python train.py --arch="transformer" --model="CTC audio transcriber" --dataset="short read English sentences (LibriTTS-R)" --train_examples=26041 --gain_aug_db=10 --noise_aug=0.01 --time_shift_ms=100 --n_mels=80 --hop_length=160 --input="log_mel" --spec_augment=false --win_length=400 --tokenizer="char" --vocab_size=32 --norm="layernorm_no_bias" --norm_position="pre" --hidden_act="swiglu" --mlp_ratio=3 --head_dim=64 --fused_qkv=true --bias="all" --qk_norm=false --parallel_block=false --inner_norm=false --moe="soft" --num_experts=16 --moe_every=2 --expert_mlp_ratio=1 --slots_per_expert=2 --shared_expert=false --subsampling=2 --layers=8 --width=128 --positions="sincos" --residual_init="none" --optimizer="soap" --beta2=0.999 --learning_rate=0.004 --beta1=0.95 --shampoo_beta=0.999 --eps=1e-08 --precondition_frequency=32 --max_precond_dim=1024 --one_sided=false --adamw_lr_other_params=0.0013 --max_grad_norm=0.5 --max_steps=12100 --batch_size=256 --epochs=119.0 --lr_schedule="cosine" --final_lr_fraction=0 --warmup_steps=240 --weight_decay=0.1 --adamw_weight_decay_other_params=0
Rows from block 5 of a small CTC audio transcriber, named by matrix and row number. Rows with one number within an expert belong to one neuron, the router's apart. Each number is 128 + 24 x the weight over its row's rms, rounded and kept within 0 to 255. All counts start at 0. Numbers have three digits each.
Before each expert's rows are labels from the 100 clips, of 14848, where the router gives the expert most weight on average: "responds to" is what is common among them. Only what is clearly more common there than usual is listed. The data: short read English sentences (LibriTTS-R).
# router: slot weights (model.blocks.5.mlp.router.weight, 32x128, trained with AdamW), inputs 0-63
# gate: expert gate (model.blocks.5.mlp.gate, 16x128x128), inputs 0-63
# up: expert up (model.blocks.5.mlp.up, 16x128x128), inputs 0-63
# down: expert down (model.blocks.5.mlp.down, 16x128x128, transposed), outputs 0-63

# expert 3
responds to: the word "you"; the word "i"
router.6:151111125108152163106108101140145148108055164124146120116111107085132130080129186097114123117122129121157137150118159107124154119145167159113150098103117087093152166118093144173155097133097121
router.7:129094109112195114138115117122137122131090128142154127143105134098170167097119171089126103133095114115136132140114137127099117095171170110141105086094110110142122140113100101164159092117147115
gate.0:114135156118154152138138077096139127154175131116130094138144147057145158142108119122092132140162138121145145171157122154108095144149141138153111133157117152134119102139120098140127172137128128
up.0:103146162103120138130139096167119143116133096162116167144149113138150130107116113112127129167097136135127143167113105136127129156135136116183116141134098130131139102189146088183121097193100166
down.0:112137109147107147122112172158131144149147122091107133132143133142120165168181130123119183119100124136163135122107138105100112105133098155163112135112079149145126126132134150098081118096135108
gate.1:134161134161158185137179142106139156117134137139118118167084121137094085124108134095122085140092125092111153151091150187152098134128097162121105133123096151126106106104166106174113144163154152
up.1:177134115105123172144152135155096131171154146112105135140080171125112086092129113114149126161117166126169091089128137103116094150092105153158143095108099126140109169156107122123134137107131135
down.1:142131117091117114147143135137161157125081108170115117127109117151133159119117161110129081111124129117089172090119161123146088146122146134148146179135084064165135118115159140078158136161133112
gate.2:133176145127141126110135163157141142102110081095129120132104095115117158111151115139135121124146111122134143153156128166197123150107131080135156099123118140109121099135136141138116133134139102
up.2:128134109135080177130131115127121118121137108135154124153106161120146096152105110116158098130131118113113166117143118112125094090139096130115112172110111126129132161131148107118155137131133128
down.2:178143152109151111072138179141108124139122157156118110139138100135137095090117119095143119158144148149139143133084106143179132135110119098123108074092083104142146116127120117093134126134128139
gate.3:144156121092123155118152113159122152102104106144169082110126112088090147152114114117154137200152119081107136114141152134151153143100152116105129114158151121153087140086176092119123124163167156
up.3:086123142112161116137130118109160149132124168110127169119122129161145102143115089129152086079129150151134136110147130132098107094125147117138133151129108145150117159156101144137138113098141129
down.3:117146137098196167127144136128107113111110128111115091080120145125116125119144148142105139152129111162126152142143147129136117135091165120151097135097133146167129121096158075116111149104146104
gate.4:119109066092107100122108139146159136135120108101156107150130123130123130136136125120119174155135145052137142137161163104134165118130174134085143124123141102111148128096129157119157155076101124
up.4:161143154143122121119124145114114098142159130139166140136133084128163119112153175202143134121131116133118116103156093118151133118133100131168095165136154136175125162127136135147065081163117160
down.4:146110117134144141152137118103102133158108130140173153159094119140106145159117116168114141119139100147142166098121076086118145091151169136073170138175101069101135086106119089103137150128113127
gate.5:143150134121164116139110136076114158150124102143130161128102139126093120119140125101108137086100121123109127114130159118155134093179118103136142104137162087125119087169142104102103116067157111
up.5:137142107138098129133126158169157092152157121152132123136138132126154137083139127129104128115132177123127128106109158124156111162128115105129138113121180165136100144117089119106124135109108147
down.5:088174119100149139108143090124123134113161109116115159113160112114155132123120106081127104117099140120158095187079096134123136127148129129142165112139081114137122149188145108149116118117135135
gate.6:161132141137121164129086114082106140118115089102168128133108085164092112078112112085110160116109166191113127112141116111139111092114121135136134113108135151158114200114165129117085131104130114
up.6:125132156146132125148072113081097136129103102097137153146114128122131114093124143079109131142142163173116161096137084126129136103107138138130128136134145167137131176102176137106116155088154142
down.6:117119102141070109146132120128090148104144164108085159132109118105143113145151141150119152136076113101127165137115181175113107126184144111138143156105126185145160117138135142121150102126178100

# expert 4
responds to: the word "not"
router.8:112147146108165081148133112107147113148118134146130131147127185115162166138148126097135119142119098114143109143096100136113101111129141115096123097110107136158155145132096102139154099125152122
router.9:138148140098138129137172123121169147135084127113112179127121133081134098125158142119122159114157120188156129148087117140129144154169158150088127105127144121156147145083101119145147109123142136
gate.0:143117096129156100112097138133155125100118143127168073134083139123129163167144119165113110134131109075103138161125148112116148120104133165111162160171103075139108138109126103165125129120118103
up.0:115116092130117154117092124149158168100113145136128139141153147106100166128136108083108090118174116133137147122132124117144160143125133124118098142146138125135165184126133109112116120117146122
down.0:159096157089119129156140087141088156131160140162151080131127098174080106123126184141128131147144110143120107125114094155143182099136109125107089108108152097119119126114129143117097131120136098
gate.1:148110151141127172091129146148131135112089113118105141117158074153095112141142075129096133124123159152119135137112121081137112110150133124145124116106109152092149122112157129122158154129130117
up.1:116149124132114092134115112095126123108151110118134117150131182124156104141122164103171111090132163122124111126151102125149139132135157106140101158133144151158097069095122165133104112127135124
down.1:129098165173128148109175133103100090157096110117136122105106149126125114120137093157095143153111110100136125142087120155146108162153142152116122118152112126151163113111151107146118131118091039
gate.2:101091140136138138122149143157109171191115111132102104159142123130106106160121123141148104121141156101082144134100082126166081111104120122144148150136131134119153135118143140085127171103141157
up.2:143089175114116112164102148134102113142139110093112122141147133094104127118144144131148074129134150104103129127090142104131083159118095123133136070126105135145139131133116116144154163102166169
down.2:138164158083075127093156159124122096116152114126183131104116146131111138115153097107090107107131108133158128104121127155135127118153064109107125133104112190124095100131123107168136128137112131
gate.3:158137124094138136126120156124138141110114117126173194070102086138133125086148162128119133127128123148122118135150125124088118103110129157145096097129140100146133133168099159124089206105157107
up.3:153103161137103118111117111118101131126171162161124133142145188137111116172134103132151139123149118140167124132117092094085138123142085130144162155150120122185117107126129079157085113184121113
down.3:099148096104100166124127134167143130120140150105118114117092098097146111126150135138107110096119147124082089114146102156103105113122160158178117120115141095114164104083119158118133181113183116
gate.4:124113119111142144097120109087105142092102166124124143125123096097120115153114156140151133147105172162107100112163154150155133137134155100153121173159119081129115156156111148131137151089148124
up.4:143104131090089112153148081134103128111130098115149137153113116093161111143148143141162139139176129116141145140119121137148175136147137132168147112115158080096139095119107160126151108158149119
down.4:137101125111118145124127142101164070116109161082132125159146153110114156161140103106142100129089096114130163124131134124106141132111135115106151165096093127118096153132134126116147062157118122
gate.5:140166099150087114114121127110126137134123112151097110120147140125141167144119128171136137130121184136124172148120156125154158153149156115118112137133127137097099109151111094106107095135151125
up.5:169124081092130136125135129118182184152149152097110151130132165077131071107133102126156100128110153122096128164116139109139154155131155119121126130093128126160104152133148116136125122161121108
down.5:083131160152148117097135124165094101157153140074114123159095103154146110148145113162161116126143104121143101119121164135144102134108096082143134131160114119148128145135166129111137148127161105
gate.6:111141145150122087143153155101113124110138106140119107150122085128102139098147106153123150158159096112141190110120152142121171121129169074120121104111104101152146124091127128106134159122126147
up.6:158114145139166157112096134140151086123135141152159117110108123124135114124116171096131112135123118141140166098126112168140142113157126142085151135097080142115082146132109122109160108126171166
down.6:164143113148127121111138140135132171108152139137089150163181120129168116125130126144118075132095149191111107138135110094141176124076133128162104142169103136136120118163160125096100162119114098

# expert 7
responds to: the word "her"
router.14:098105128125162100138136155115133084131104142122123170143137147170212177105167139096143092163108134125130148138107117146117098121115147118133121136107109095121099141158118104146128113140143127
router.15:140099138124152161129157161124151125128122126097129179140173114115145127096157130105121126184154132135141144156122119141145110153129140132090137176112142114111103171131111130092155122130130145
gate.0:155150114136114078145120134109132174120116118162132082129144095161145124131115137113124090118144132139147095144096130129165135080054101159111156121113127096154134141153106138159060140116122121
up.0:126136190135111115122112105099091119161140158124120120094151158115108159119156129121150131119096130170133123136129177112164145103137135076081145109110193144123151134132157119088151156096114117
down.0:109184038113120169120115137153123157120171115133124159154129130098136102090111079142130153083162119099090125133178091119112173132106126160140131128127094140108082132117137140146125122162104100
gate.1:136138186114133142132131152122184161120126100116129113102153124159089137143130078087156113141127131148082141144133151106094099086101171120117121118131087157168082122129119110096127112102081105
up.1:129075201133099088108156127146127127142117125116104089121114146098126128142189100143091139090122105121133108173095137106118128107141164134116099113079125132120145112140106123146085142132110134
down.1:154148157110160084126128153139128130126147135126096137107165117140131121116065147139130160147151157106092085118133094103130148147084112110096151131105088139125146104116156135129136123181125097
gate.2:117100120106117117085120136119164170116143121131108177127136102101107124115090175117152160107119109115151194124124119167111140124138154143114142106069096119117147149115177106127156137133141122
up.2:119137102142118109124159124129159124112107130159167114090130118137174062139098133122145107109169166139137120116109160173156122109106049147150136161127141108144105131135150079150115137119141167
down.2:129121123079086133142139121125113124119112140115083112090175176114107154091122119149137167092130130168116114140143138117099132132095132085121091141134120139139097078142113097145159144157131129
gate.3:159148165132137115133118113156094160151162144085072123136130108103120129129106149137160136060097101157106171128105086131114131158094098086122157108108160126115149128099167110096098164123122118
up.3:104118123082085164143155125188142099151135087108090142089154109191111119106132109145143148125121103165144144125151132131128109137151141093142129117085129160106133131100112161156122174133111122
down.3:140096118107157118097171110157120141107082140088090135167142120145140067125136125178105128141120121145142116098158131151129138146144120141183157111129132135128104134143082075170132130085134099
gate.4:076146134145160110110130105142134166153096095128156120122094148136088167138137090174126122143148102115142161106130121123128117118131142085122159096135095135136192157120102140150126134110119084
up.4:127118160130091133091073135136143128128122118146157127144121157094172113125126136120152101127123091136127163055130122119173111090116130150102121125120156117158117151145128106107094163145135122
down.4:128116194137152141126115082127154123080108138142134141135133123153153154119142122130122098134140125129104122116104133133107150120102110113143156171100154128114118101100146155135151108168128158
gate.5:117102102125178145138127108165122152129136144096102130106100124075128094121096113110134152119098117149152094139119101138151144128111116169121120110125094109109082144110167125127102105098106148
up.5:128120134108180132127095115166118138134118119120121142075098129141134119124104124120139197115115109145159077101146127123151145135121152153122126127162128146101122089119135079116127121141118185
down.5:160121107111112123138145120143136131095139093155131127156124178148109134122129143116133101134126140129179130134056127101146154168127122108172130150161138110185140107133132142133122148100125111
gate.6:142124126168137131128142124095093119089085125127128125107095122147095131186081110108109147091104133092136135134062158082132155102139109116138131118098146121134128141101148075121113135143153112
up.6:133122118157116057120152106158111100113130127123135106119087142123140088103148147127126124119145144114081128126106130128126144132139088147103164162130126108128139151110109160136119129156128182
down.6:164157142112126173112106098143104158111110121092124117137082117143130147149143103156144109147080104107202144138143085123135131118164116079144108112138155121119121123134139117111092148083088103

# expert 11
responds to: the word "to"
router.22:133129117126085117119140142094122122114135110145140171139149150147106125130147144170125172101127146163124168118115096151089103114152170129089086136115149134127131129103112077145129125128154128
router.23:128146115161124097137082143083124078125149126139146119118144145161113177123129143127144142148116124097114131107111115133109089099130143119108089110095102142126130128139119088148118114112154103
gate.0:127128095171159106118139138172101123114105092142114112144111084102104122101164138158153114158131123118135077093138087114136115108093121166141140167105130132125097173157145154134108121159105170
up.0:171126156120161149131134134106107153122152128098155124172138137134183131166096161104130101084139146145151118134084133133129110129163113104153130122127123143141125086092141136084179112127131118
down.0:148114098129092156138174160131132146133130140125119113108123126124071082169105156081132132129070135121140139137145133113140135135132168178130141170136152129090128138099137155113132105155094106
gate.1:096120105114142123069110116146110101111144158153120126159132118110155145128152136119124137144099146131125108090131163089136114184123141120083135114123118102131129148153147131150132133127136189
up.1:141077134123154148145115135172136112142132211114090118181128116143126144154143135133084115149133141107114109126091132077185108141129130112100146096132096135119112123147115112123115106153132142
down.1:097148147126106160144119108098127168102150088134151153099150165150143152175116106128141137133168133134135161169080104150106131102116122157153089151175131138120157157121101167134121103127119087
gate.2:172151098121130078131140132133124108110128152167127144157139106159132111139153122139118086119077139114152136124126126109081088182102119133144143124113055144155191119169126108136148118104168147
up.2:147150116114097113114099112085101128114146134164078141115125088176105084128175163097104110119101109112143142156118134117068175147135128147118119100120101136130154138201099050124123126110129143
down.2:100129118148100140158140094095116116112101127105093132105175135089149135132110125103157160123128148103106134110109101158166142107104130098131135110141149100095119130086149176124162143138143154
gate.3:181124146121082148147085113113130117131111207135119130114112120161122144143127139128063118125125123173159133105120110128164095176126132127149113087133122135106141141155134157180146159129129105
up.3:105133118123144091137127154128132097091136102122137126137127171113159127125110111136130088146151123127137118168127153132101128085182120162105144103132107109161088124098121118142130063183116145
down.3:115162138129141170095122107157102143154097138106137147172117136142132180137101110144126168143094126180130114100156092134117095090160132074123116122109136150107136121187124155148104159099120147
gate.4:105148126133140155157169158102103159109104082127106138129111128128161139116120102153114154108130072161116081159130164129105067114126177158116115151149113104164148119126105084127115108115117112
up.4:077089119139137166127135148096143118137105086147208106176103111123104164137099129138149165143165104166124114153113142168105126126137122120150114133110106180117069149151116110132137160156106125
down.4:171125119057151120122096121112105099091111166144092138131096135113109162085139140115154114127164131090139171121099121126133160145127107084137089135143145122111111109141129138129088123113101111
gate.5:060137134186127107116104136123126149100146101116123125151099146144165108136124123134121129134152114161133152115096123157162163128140156117103123142147115170086145136106073126146117132131090143
up.5:136147170127148082120146132144138127125163150108120095144154111145113054162133139107098129156118134159147109129125127117098138142087121119156130140130111137132111149123084138114124135118180166
down.5:109150052151135111144091088095113121128055106117155170111106125123120169117101131105147092150154161151090112181127120122132132134137131113081141140144123100187155081123132132135134113126103111
gate.6:103132120129111094111102095117103108107119200145142112134117195119111161117142128102181157136102103125138084083098125155161136129116146125142113127156152126153132142142113118157114150137145142
up.6:134073118122147120124120131113140097168100132098176125142124173153085122114131165115113125097162113134122120121129147189155139130155081080169102132126136121125122170103132142166141139104165105
down.6:077135176183128144176108113127117105119129130124154154061162112098086118108155100119168138156122128119151132112082168117115103159128117109160141161108085106136138142136100119154110123138111140

# expert 13
responds to: the word "i"
router.26:139116104151120083138139133154111143182131156090101143153140104133152166143120154112138126120085156098099110085157145122126163126154156129124094136103134170107119112198145147133137118142125148
router.27:135126120177112150131151150148098149145110141112109176129130142103113158142155164135125146090118133116132163122161173096147177107177143121108097126120160160060110125159146147129092119152134137
gate.0:123128107135161055144129151090128118104106115132075109165101106147095122098146177111135097114119120109126128119161120138106122099148158130170167126095140096158123122128147170158140131128167131
up.0:154152161092134132137128091145141159127123148156152145179145125131174113141121120100150136174097133140115177117103131132115110122154107143141162125138106159105117058132148096103119129103142101
down.0:089154136093096075141160133070159174107135132117112144097137146123103160145124141131126122117132094108109169103132137126118099102157120132166121181141114106115117129124087148110164155150126151
gate.1:098144139152158192133138126079117120148139109109089130122099135120097149143167111154174143140152142144093116167118131117108148134152115159133134106117104167122105103126078146091122142144168184
up.1:117136110096124118133136117144098104155126125128117141106123163142154142181125150129099126153111110144127155114103117107132101133114110075124100149133151102136134154155137093162148102087128088
down.1:098136151176161123110111098103112148160141119125111118109088173107106153117086098112123149101116138116107119116127164125124166107120119129151148122085109103141147125178168111171120139128116107
gate.2:175184148116123095154137117103125164106145125108142089139150145126112134113145120124111105149117121104139089129116162130131169142136100109096129144125111093119117123117080206144190165146161114
up.2:106138085094155130141176154104110113095106157141153113095111123123094115171130105116138079102156131127142136130134153109159152151079109096111116132107085115125142127151127099172157147148124147
down.2:125127203132154096127129152128084142122146159097116089092119118139145130101144141113100137165127165083124145155144135117112085137137151166117162145130144091132145089133180165144096137111127122
gate.3:124174138154124155119110135141151142156072106124132123096072102129160174140141122175123093126119129113110146102112118191138125132118148132112138120103084125121120125125107157094140137144146161
up.3:128154139156116167112105144119107121162089106113160120090091125099162155158124124157145103130116126101147165121085137168152124107105158116157122155122112135147138125137091143101138128116175147
down.3:145128121085130142110178134110130150138122101130122127114151126155136139131131128102148125071103102149107128150139155075128121124124103142161140060130117135117084129142162077146112120106146177
gate.4:119138130075089093104120086112133132172155124141091168121151108132121123085137123167111110119144131191145143126119127146145104158122117137136151117120140106091133115164124154109104158094105116
up.4:130119141140146155159165122124114131088136119149161073129104154118123090178108136099122154153116143084131109140137126140125169098126144126125101115166126188145146129125160139131154129157150170
down.4:146153142087089023079098103113162092138149149131132140111135140138101134123146141164127100078124132167113104150144114101079109130108135094148143125147107129165138113167146140145105140088116101
gate.5:139118180138118128146143102133107135146151143100112135161120137140095122098122083141064193099152125129118112103133143138156131119121149124115108130126136120106115110103109141174147103140109126
up.5:133118120116151149137142160127117119086105126149125123125180120117159149125143165099183060138130104132116160129137107110115134150160135121137118122122110130173124151173150110105119163131137136
down.5:064102173169164112098129138109122123144108198111126088106113130149103122124115109093082142141153130131103118102165098125166109128130140097155084107115116148144091122111100130150102125145120112
gate.6:145100115126087107131174118184137110146114094111139118105154106122141154103161145121133129152162109123174146154109109139153153101104125102117140114104141150123114121097162107117123177134135154
up.6:122099126074106160103127136137149135143126087132151119113150108120159111115157112130097145145169091106116143152094096137142158158143122121108154157167107136127139150139171156119151118093120159
down.6:102152048112117108101124156174076130163141119111102126147121102164079141125144087147148127083149138158132134142092115141109101114143095160088147131098116129121136074099123151150146146146080137

# expert 10
responds to: the word "all"
router.20:111107102144041106137142140149088158141111195115152121131146135138152124129151161115139126088150156173153131141158148108120161119149149120148114106124132140107127134177167145133129098133116104
router.21:153119136113140097134128113131070150117091123097121154121141122094110159133136146108150135152173117129142104155155124147108121118162165150131085081108114116114114167169120160107159093121117143
gate.0:121109125167126174138162148080086063129109145140133106153119114113114120089110122152091130128149124161115168125158109130131086109139100156117131118127098109143116149164099097141097113135137142
up.0:130105143164123074128145102151185124132093093148151163109125128146147112148139117133146127102154119083144133083140137141117167124149092119171137114104127188136129128109202101105101153156108138
down.0:121147078154102137152115132135133111115117152071117152142140149134129119111108123113147126142142127146113091140133127074114125124124139170091088154130129059147148118112121171139145175140172108
gate.1:133149131119114177117141091087135128118189112153104113114122156110111165104092103153109123140084110098142126123171134107088103123158167152129134147139135145108115094135117086147124135071114123
up.1:155113115125111151131162144105120158152135169108150135143165122130165134091103133091113134125102136116139083158127139108141117110108129121150115114073075123111131147166114155076117079104112147
down.1:130125114102138089134139150134081114141067143132150116153160157109091125139109094128136122176148149159149132127128159142138129103116148108112114104149110136156123106124101127143146109169095137
gate.2:145161114112142153120097112126093126100137126143156130176128102097106125119094145099123156186119115125110094110129118131145158126137113103149115120119107171143102159116138096134117111110125187
up.2:095159176147136134163090109110107127127111145145111130073149134147147107141123137090143115161136165107099153126130197108121138147122172156084120121125114130109123128125147126115106126101166118
down.2:144089106095154194121099134176117085140162100110147149153140113092109118142116132139134158106095160142157135149101092131132154131078137103166104185151111114126107122143101103129150135109138125
gate.3:110158184128170160117102121135158118088128089128121132149072132127137143109122156091140144119156152157156126141114096142140089114116121119126117084117099105090113160123084141133127125101146126
up.3:135124094100143157111114157131123161112156101134129134151087135129115167192108107077174141115124120079153128111151166119113173120141125096129141104124108145144143094107123150129157151116099073
down.3:119151095130101101135142129095173139096106146097147130118166146124118108148121127147127088168140147134134109123119150125158121109134123150098081190127176151148178145120129095142149109143149157
gate.4:134147149118124138090094138162109135133088157130081086127092143120160157149153108134125144124114124120110140117081095167125157149109110107144120136097145150166106105089110120095141137161135182
up.4:119113097127158136098091124164118109134101182142105124102122142128161136116124096130135122201154131101132121150086103108117117127118138123136121106075144158142091112147124101117147149140099143
down.4:061140106119125109116105109115114175134165118150111163142153125116127140103175114114110129118172105147099090109113124069134105117109121146103111109134151119150149141111127101125165147108126134
gate.5:143137153076182130101135152132131121131144112118124118139147114174096128109134172160109131137109119092137094123090102092174141174128162089085151091133134139145192126145095111093094114123166131
up.5:129144130169123143104149120147144108097108103176112105117124112144135147111106105121134121100100121143142099102126108129121167139122092141146142137059172121116124165098154155142128086137148143
down.5:153125140098103126177106091108158143129126142117158140103107185104123127138142127106133120159137111128080163152157163119139136158107100113134109118105163152145107106115066119123113142116127140
gate.6:130116110164147117106121144090155162127111101141127140124152084159173174127197133144120130134103053168123125141112098137153145126113146139116152128181153147129102117139132115133113130111167114
up.6:100132149133119119094137093145134109157147178154133134106112166118084081125103159151130161130154139149112115108141106184107056146134131169136141139112115112140124130127148202098099125153127138
down.6:141119127128057132136129122147110131125150129118105106147115138136095101142137126103119103100137109116123149119091117152122086138127099122153090168097136158131109094172124138143166080109144136

# expert 15
responds to: the word "well"; the word "no"
router.30:160115133113142111119168126162138131144127118060125160122147135096136123118117125144175137158182118131101171147169135155155113095135159157125096120103126122106093129170081113146140104137135130
router.31:119136104141178095145094118105140120156169151135143123110120136088142175112117129135186121163111108080115106104126115141110076081111160131138094104139118145105135147147107110135159089137144125
gate.0:121118137111125129108134128114146177119113128124115094136143132155130123127146164123114137158120061104128120157133119168152122125111122118077104082139095130131153158161124148145113146128173144
up.0:163122086156134129129071092118143137161136100137135116178127165143096128149118128126153105125137093153124099131127159167121137151102134117093092117097158132114131125104122133128132120165124151
down.0:146115121154129150134134154152139142103128121118115159114106114136117149096121174138120117123093187149117098142107128126134142146128094112124105142116099165141142110129147071113129102096149133
gate.1:141118133079138129154115165156119124107095120143097147138133183136131104115120136102136126081136119127126113119109122143124138118145086153086120122117117126148103177126110125148114124111133117
up.1:115142119154133129089173176125146120129124156123156109118148105132124132116153106101094132135121137147099130151128112113173107120169167098155095109137090123117143132098079142131153179126106092
down.1:122177158116137101144122159169099106110130081145095129136125122141108106144114145126166132151137126119162065163116118116163102100102119121072113151125124106150155142107168131166200166123129114
gate.2:138130139137157148120133113165164185085123150136098120153110135146122148126151150139097072124068056107116149109119103137143107115091138143119139134182146145141091130121107158117131125096120107
up.2:096129140121116126130129125112149191113127128141147092122130128124137108133166109149161129171100085145142110183143127158133131144093127155125123143134181145126141121090136130145082125123101135
down.2:130158151145116121106136119153128124115118111148128189127144127133149151134131117088102130128115142100127131112134140090088104150188124137146148115089107154083118101126116137110145146125127134
gate.3:127122122152135136093155113114133110144124122143136106140131142108080109134134135129129179200121118144128123158144125126137169152122127124099120125152155123129094128109129125064153127146195117
up.3:128099142144137111099156151096134166149145119159138162095081132145143133107149139094140093102116146123110151136109156150125135101120142154132178130106101138159145151131135165162177112088129136
down.3:177139159134132141125142156151168118112139141115095135105131124145129111113138167152143147143097135139078076118109164142107163127099135140081131109138144146109123121106151084153144142137153141
gate.4:104093076108119136114100116178123137097151157150160098148143151097102138154139133097116123116140124098105157102091118114117131127118145076085174139128120139134112117098149148141145118143112135
up.4:103122147143156140138148143135128158125142116103132096137126122129158120054118124076140134132127123135160163135143084134136129123115150150121133134128114101124136129124160099096134159110114154
down.4:139136127132116160116135161150153095094098151089157124113154159158140117139109114112125167109084092152105084127114106128152103093127097123117144081119122119125135160122152131138143138115095113
gate.5:111142132101176119132112114084120143154132108090112105157132125121134160107099167132109130111171153127144134090105119160142140144171111126128131144128157121094140111139095096097079143100156126
up.5:099165155162150177151161169126094143152167132165127108100105131195127133114135098130134112127125160126095120138166123158138095088128107136090155111113166129092093118138095083107128113141110126
down.5:159179162166118120115128151144148128114103090149099127096169112101141105114125109086106109122129095093129076148117136151090111122101153098117078163137154134156162174176142092106103152124116137
gate.6:098149133125143123135117113111119103150117108135123123110127150144129139149116116109115106103145127144126109108094144107174132127103128163108133112162146178120163167159090061132124106124114085
up.6:164151147129118127113110114090088102137126124118122118174115145118098110133122098100105158138144142114119099134117160160110096138119118097126135138156132162109105133128180108088070112139150118
down.6:177132131135118094096115131161105133131112146150077135121126103131130118139150134191145143080088107123144134112166121175086124155093155103119095091137152185105125134115120148126126140136147119

# expert 9
responds to: the word "that"; the word "is"
router.18:114141104142116119143156171134125105158125145133136089133152147114113107099124147132160143152118115151128143098126117133138121110098133087087076135100153130135141130136144101138103121127178100
router.19:124140116144150108174118125116125112155159140133120105112140163132120170103101123108143109121116114146106115120110109167139118123098135063068109148137154176129147142105131094141117113130157123
gate.0:116059146111150141151133106122133093163070110167115099114112139125133114097145096145126135173161134131142149181111146135167098050106090122152095115135146125138116151142104113120111131100138125
up.0:110105155083138142168149112131142103149073151181099112120098135118122112130157094153131111148139143106154193151092131173157112102126087123164114135129133135127161160135129093097072148096141142
down.0:186144113168159134131121146139094101139107133140118178165124116113129134114108150120145105124107131104122111125145109070140183126119159121119116115111178123164143124106156088109137115144154175
gate.1:127100102111099149165119072134137142144121128149146129157162101108148127103127108126100136164099092093111084078151165127124127149119154130151120133148146082145138094124155115155111145154120173
up.1:129121087132150127140149125100152134138114117196137111119165114149096147123118095115089146121118117109135144133135127106128150140139119080102160116133117136111135182185148142107100111119120141
down.1:113130174165151105091102145094155122113124080116150124127085129115128171082119166123126153145155147148087130163159116125161087076102122143174112102120149128158136089167075104124142157108116136
gate.2:142137139132126093148100136141103170104153079136123108155102126091116090125144105161101130148131149113084114132149119140156153125142162173080108094142085128133124104128125142098113152094136117
up.2:138086147086110074091105148171104105107126113105091139165142115107127102112131131173137127133100110109090102134152122099123124137131117174126123111172099120152156101126156131129062130140096102
down.2:130125116174184130136096103092139122117097095114159140105095162097162115154104122143142090109156149144146134157095170189160159100168108151110083136093105148129096129127148154148149108135122095
gate.3:114098110162129166113135084095123157079131117146111120103115169129123146133127122177125120136168118131111112159133108104120128147138110146086160092119135132151092103142143106073130157155128073
up.3:122127111105120108119131116166149090153132162150143112176135137109119148093142168111117099138118072137108142121112135113150128124117139153135163149142106120127195127124124151166118162128107167
down.3:105157109145135130131112146122126115124124081115091090119115157146115166137093159114134144094140140113135149121121085091104174091123122123134126128143158108131095147135179107091139115100097143
gate.4:128110099109120108147143163110143105073140133126172143125169138199108141116092148129094152106103139121118131115101143181155185178126146141165113106076125139127146112130113078117097119154100089
up.4:127094138121167105138125168123143121094143104155196100123143123150142148113096099147090136132127142109155177124105151148145187120104089121150117089136126148109085089128130136096116109140062107
down.4:123151129119133117079114119119157149123114141118102147133104110125123154163174162131121124124147165110128122109109132132077117127087143117108119143159125101156138176184117159178108184116140160
gate.5:151100133143146139127183137104129136168123125102138121115109132113135135158130120139132095115081152077089137109129118157153119103117158137173121090130112119124119134132171086138132108170171133
up.5:102139144105115158150097122123154169132143117150162131129118147156168115122125137172146165144156105179156127116139122123080139111112104113110100165124120124126102123120136177174118119123090120
down.5:134125131136084149116127174100097122131114148129109164097118151116123130156163141145116115105151120158111117147109156122093140101143100128086139088166148123138087119166153100125132102142131145
gate.6:139117119097101112072130091092151129117121167087127112117124140163164147109134144122124159116145136099146138160147131147116081083094118164132145109078116108140107166105113135146107142117145114
up.6:111169082083138087093114093123159074127120091112145125128133142149124149119151161122132148141127118094169185106107119097097150129108093152090144124082113092154094126148102119096162121140142134
down.6:115137140133082120119108157113134163123118179137142125085134191142144147120114125115139143133107146168113098084157140124118107170132102162116151154116137170096109089120153185091121089098166140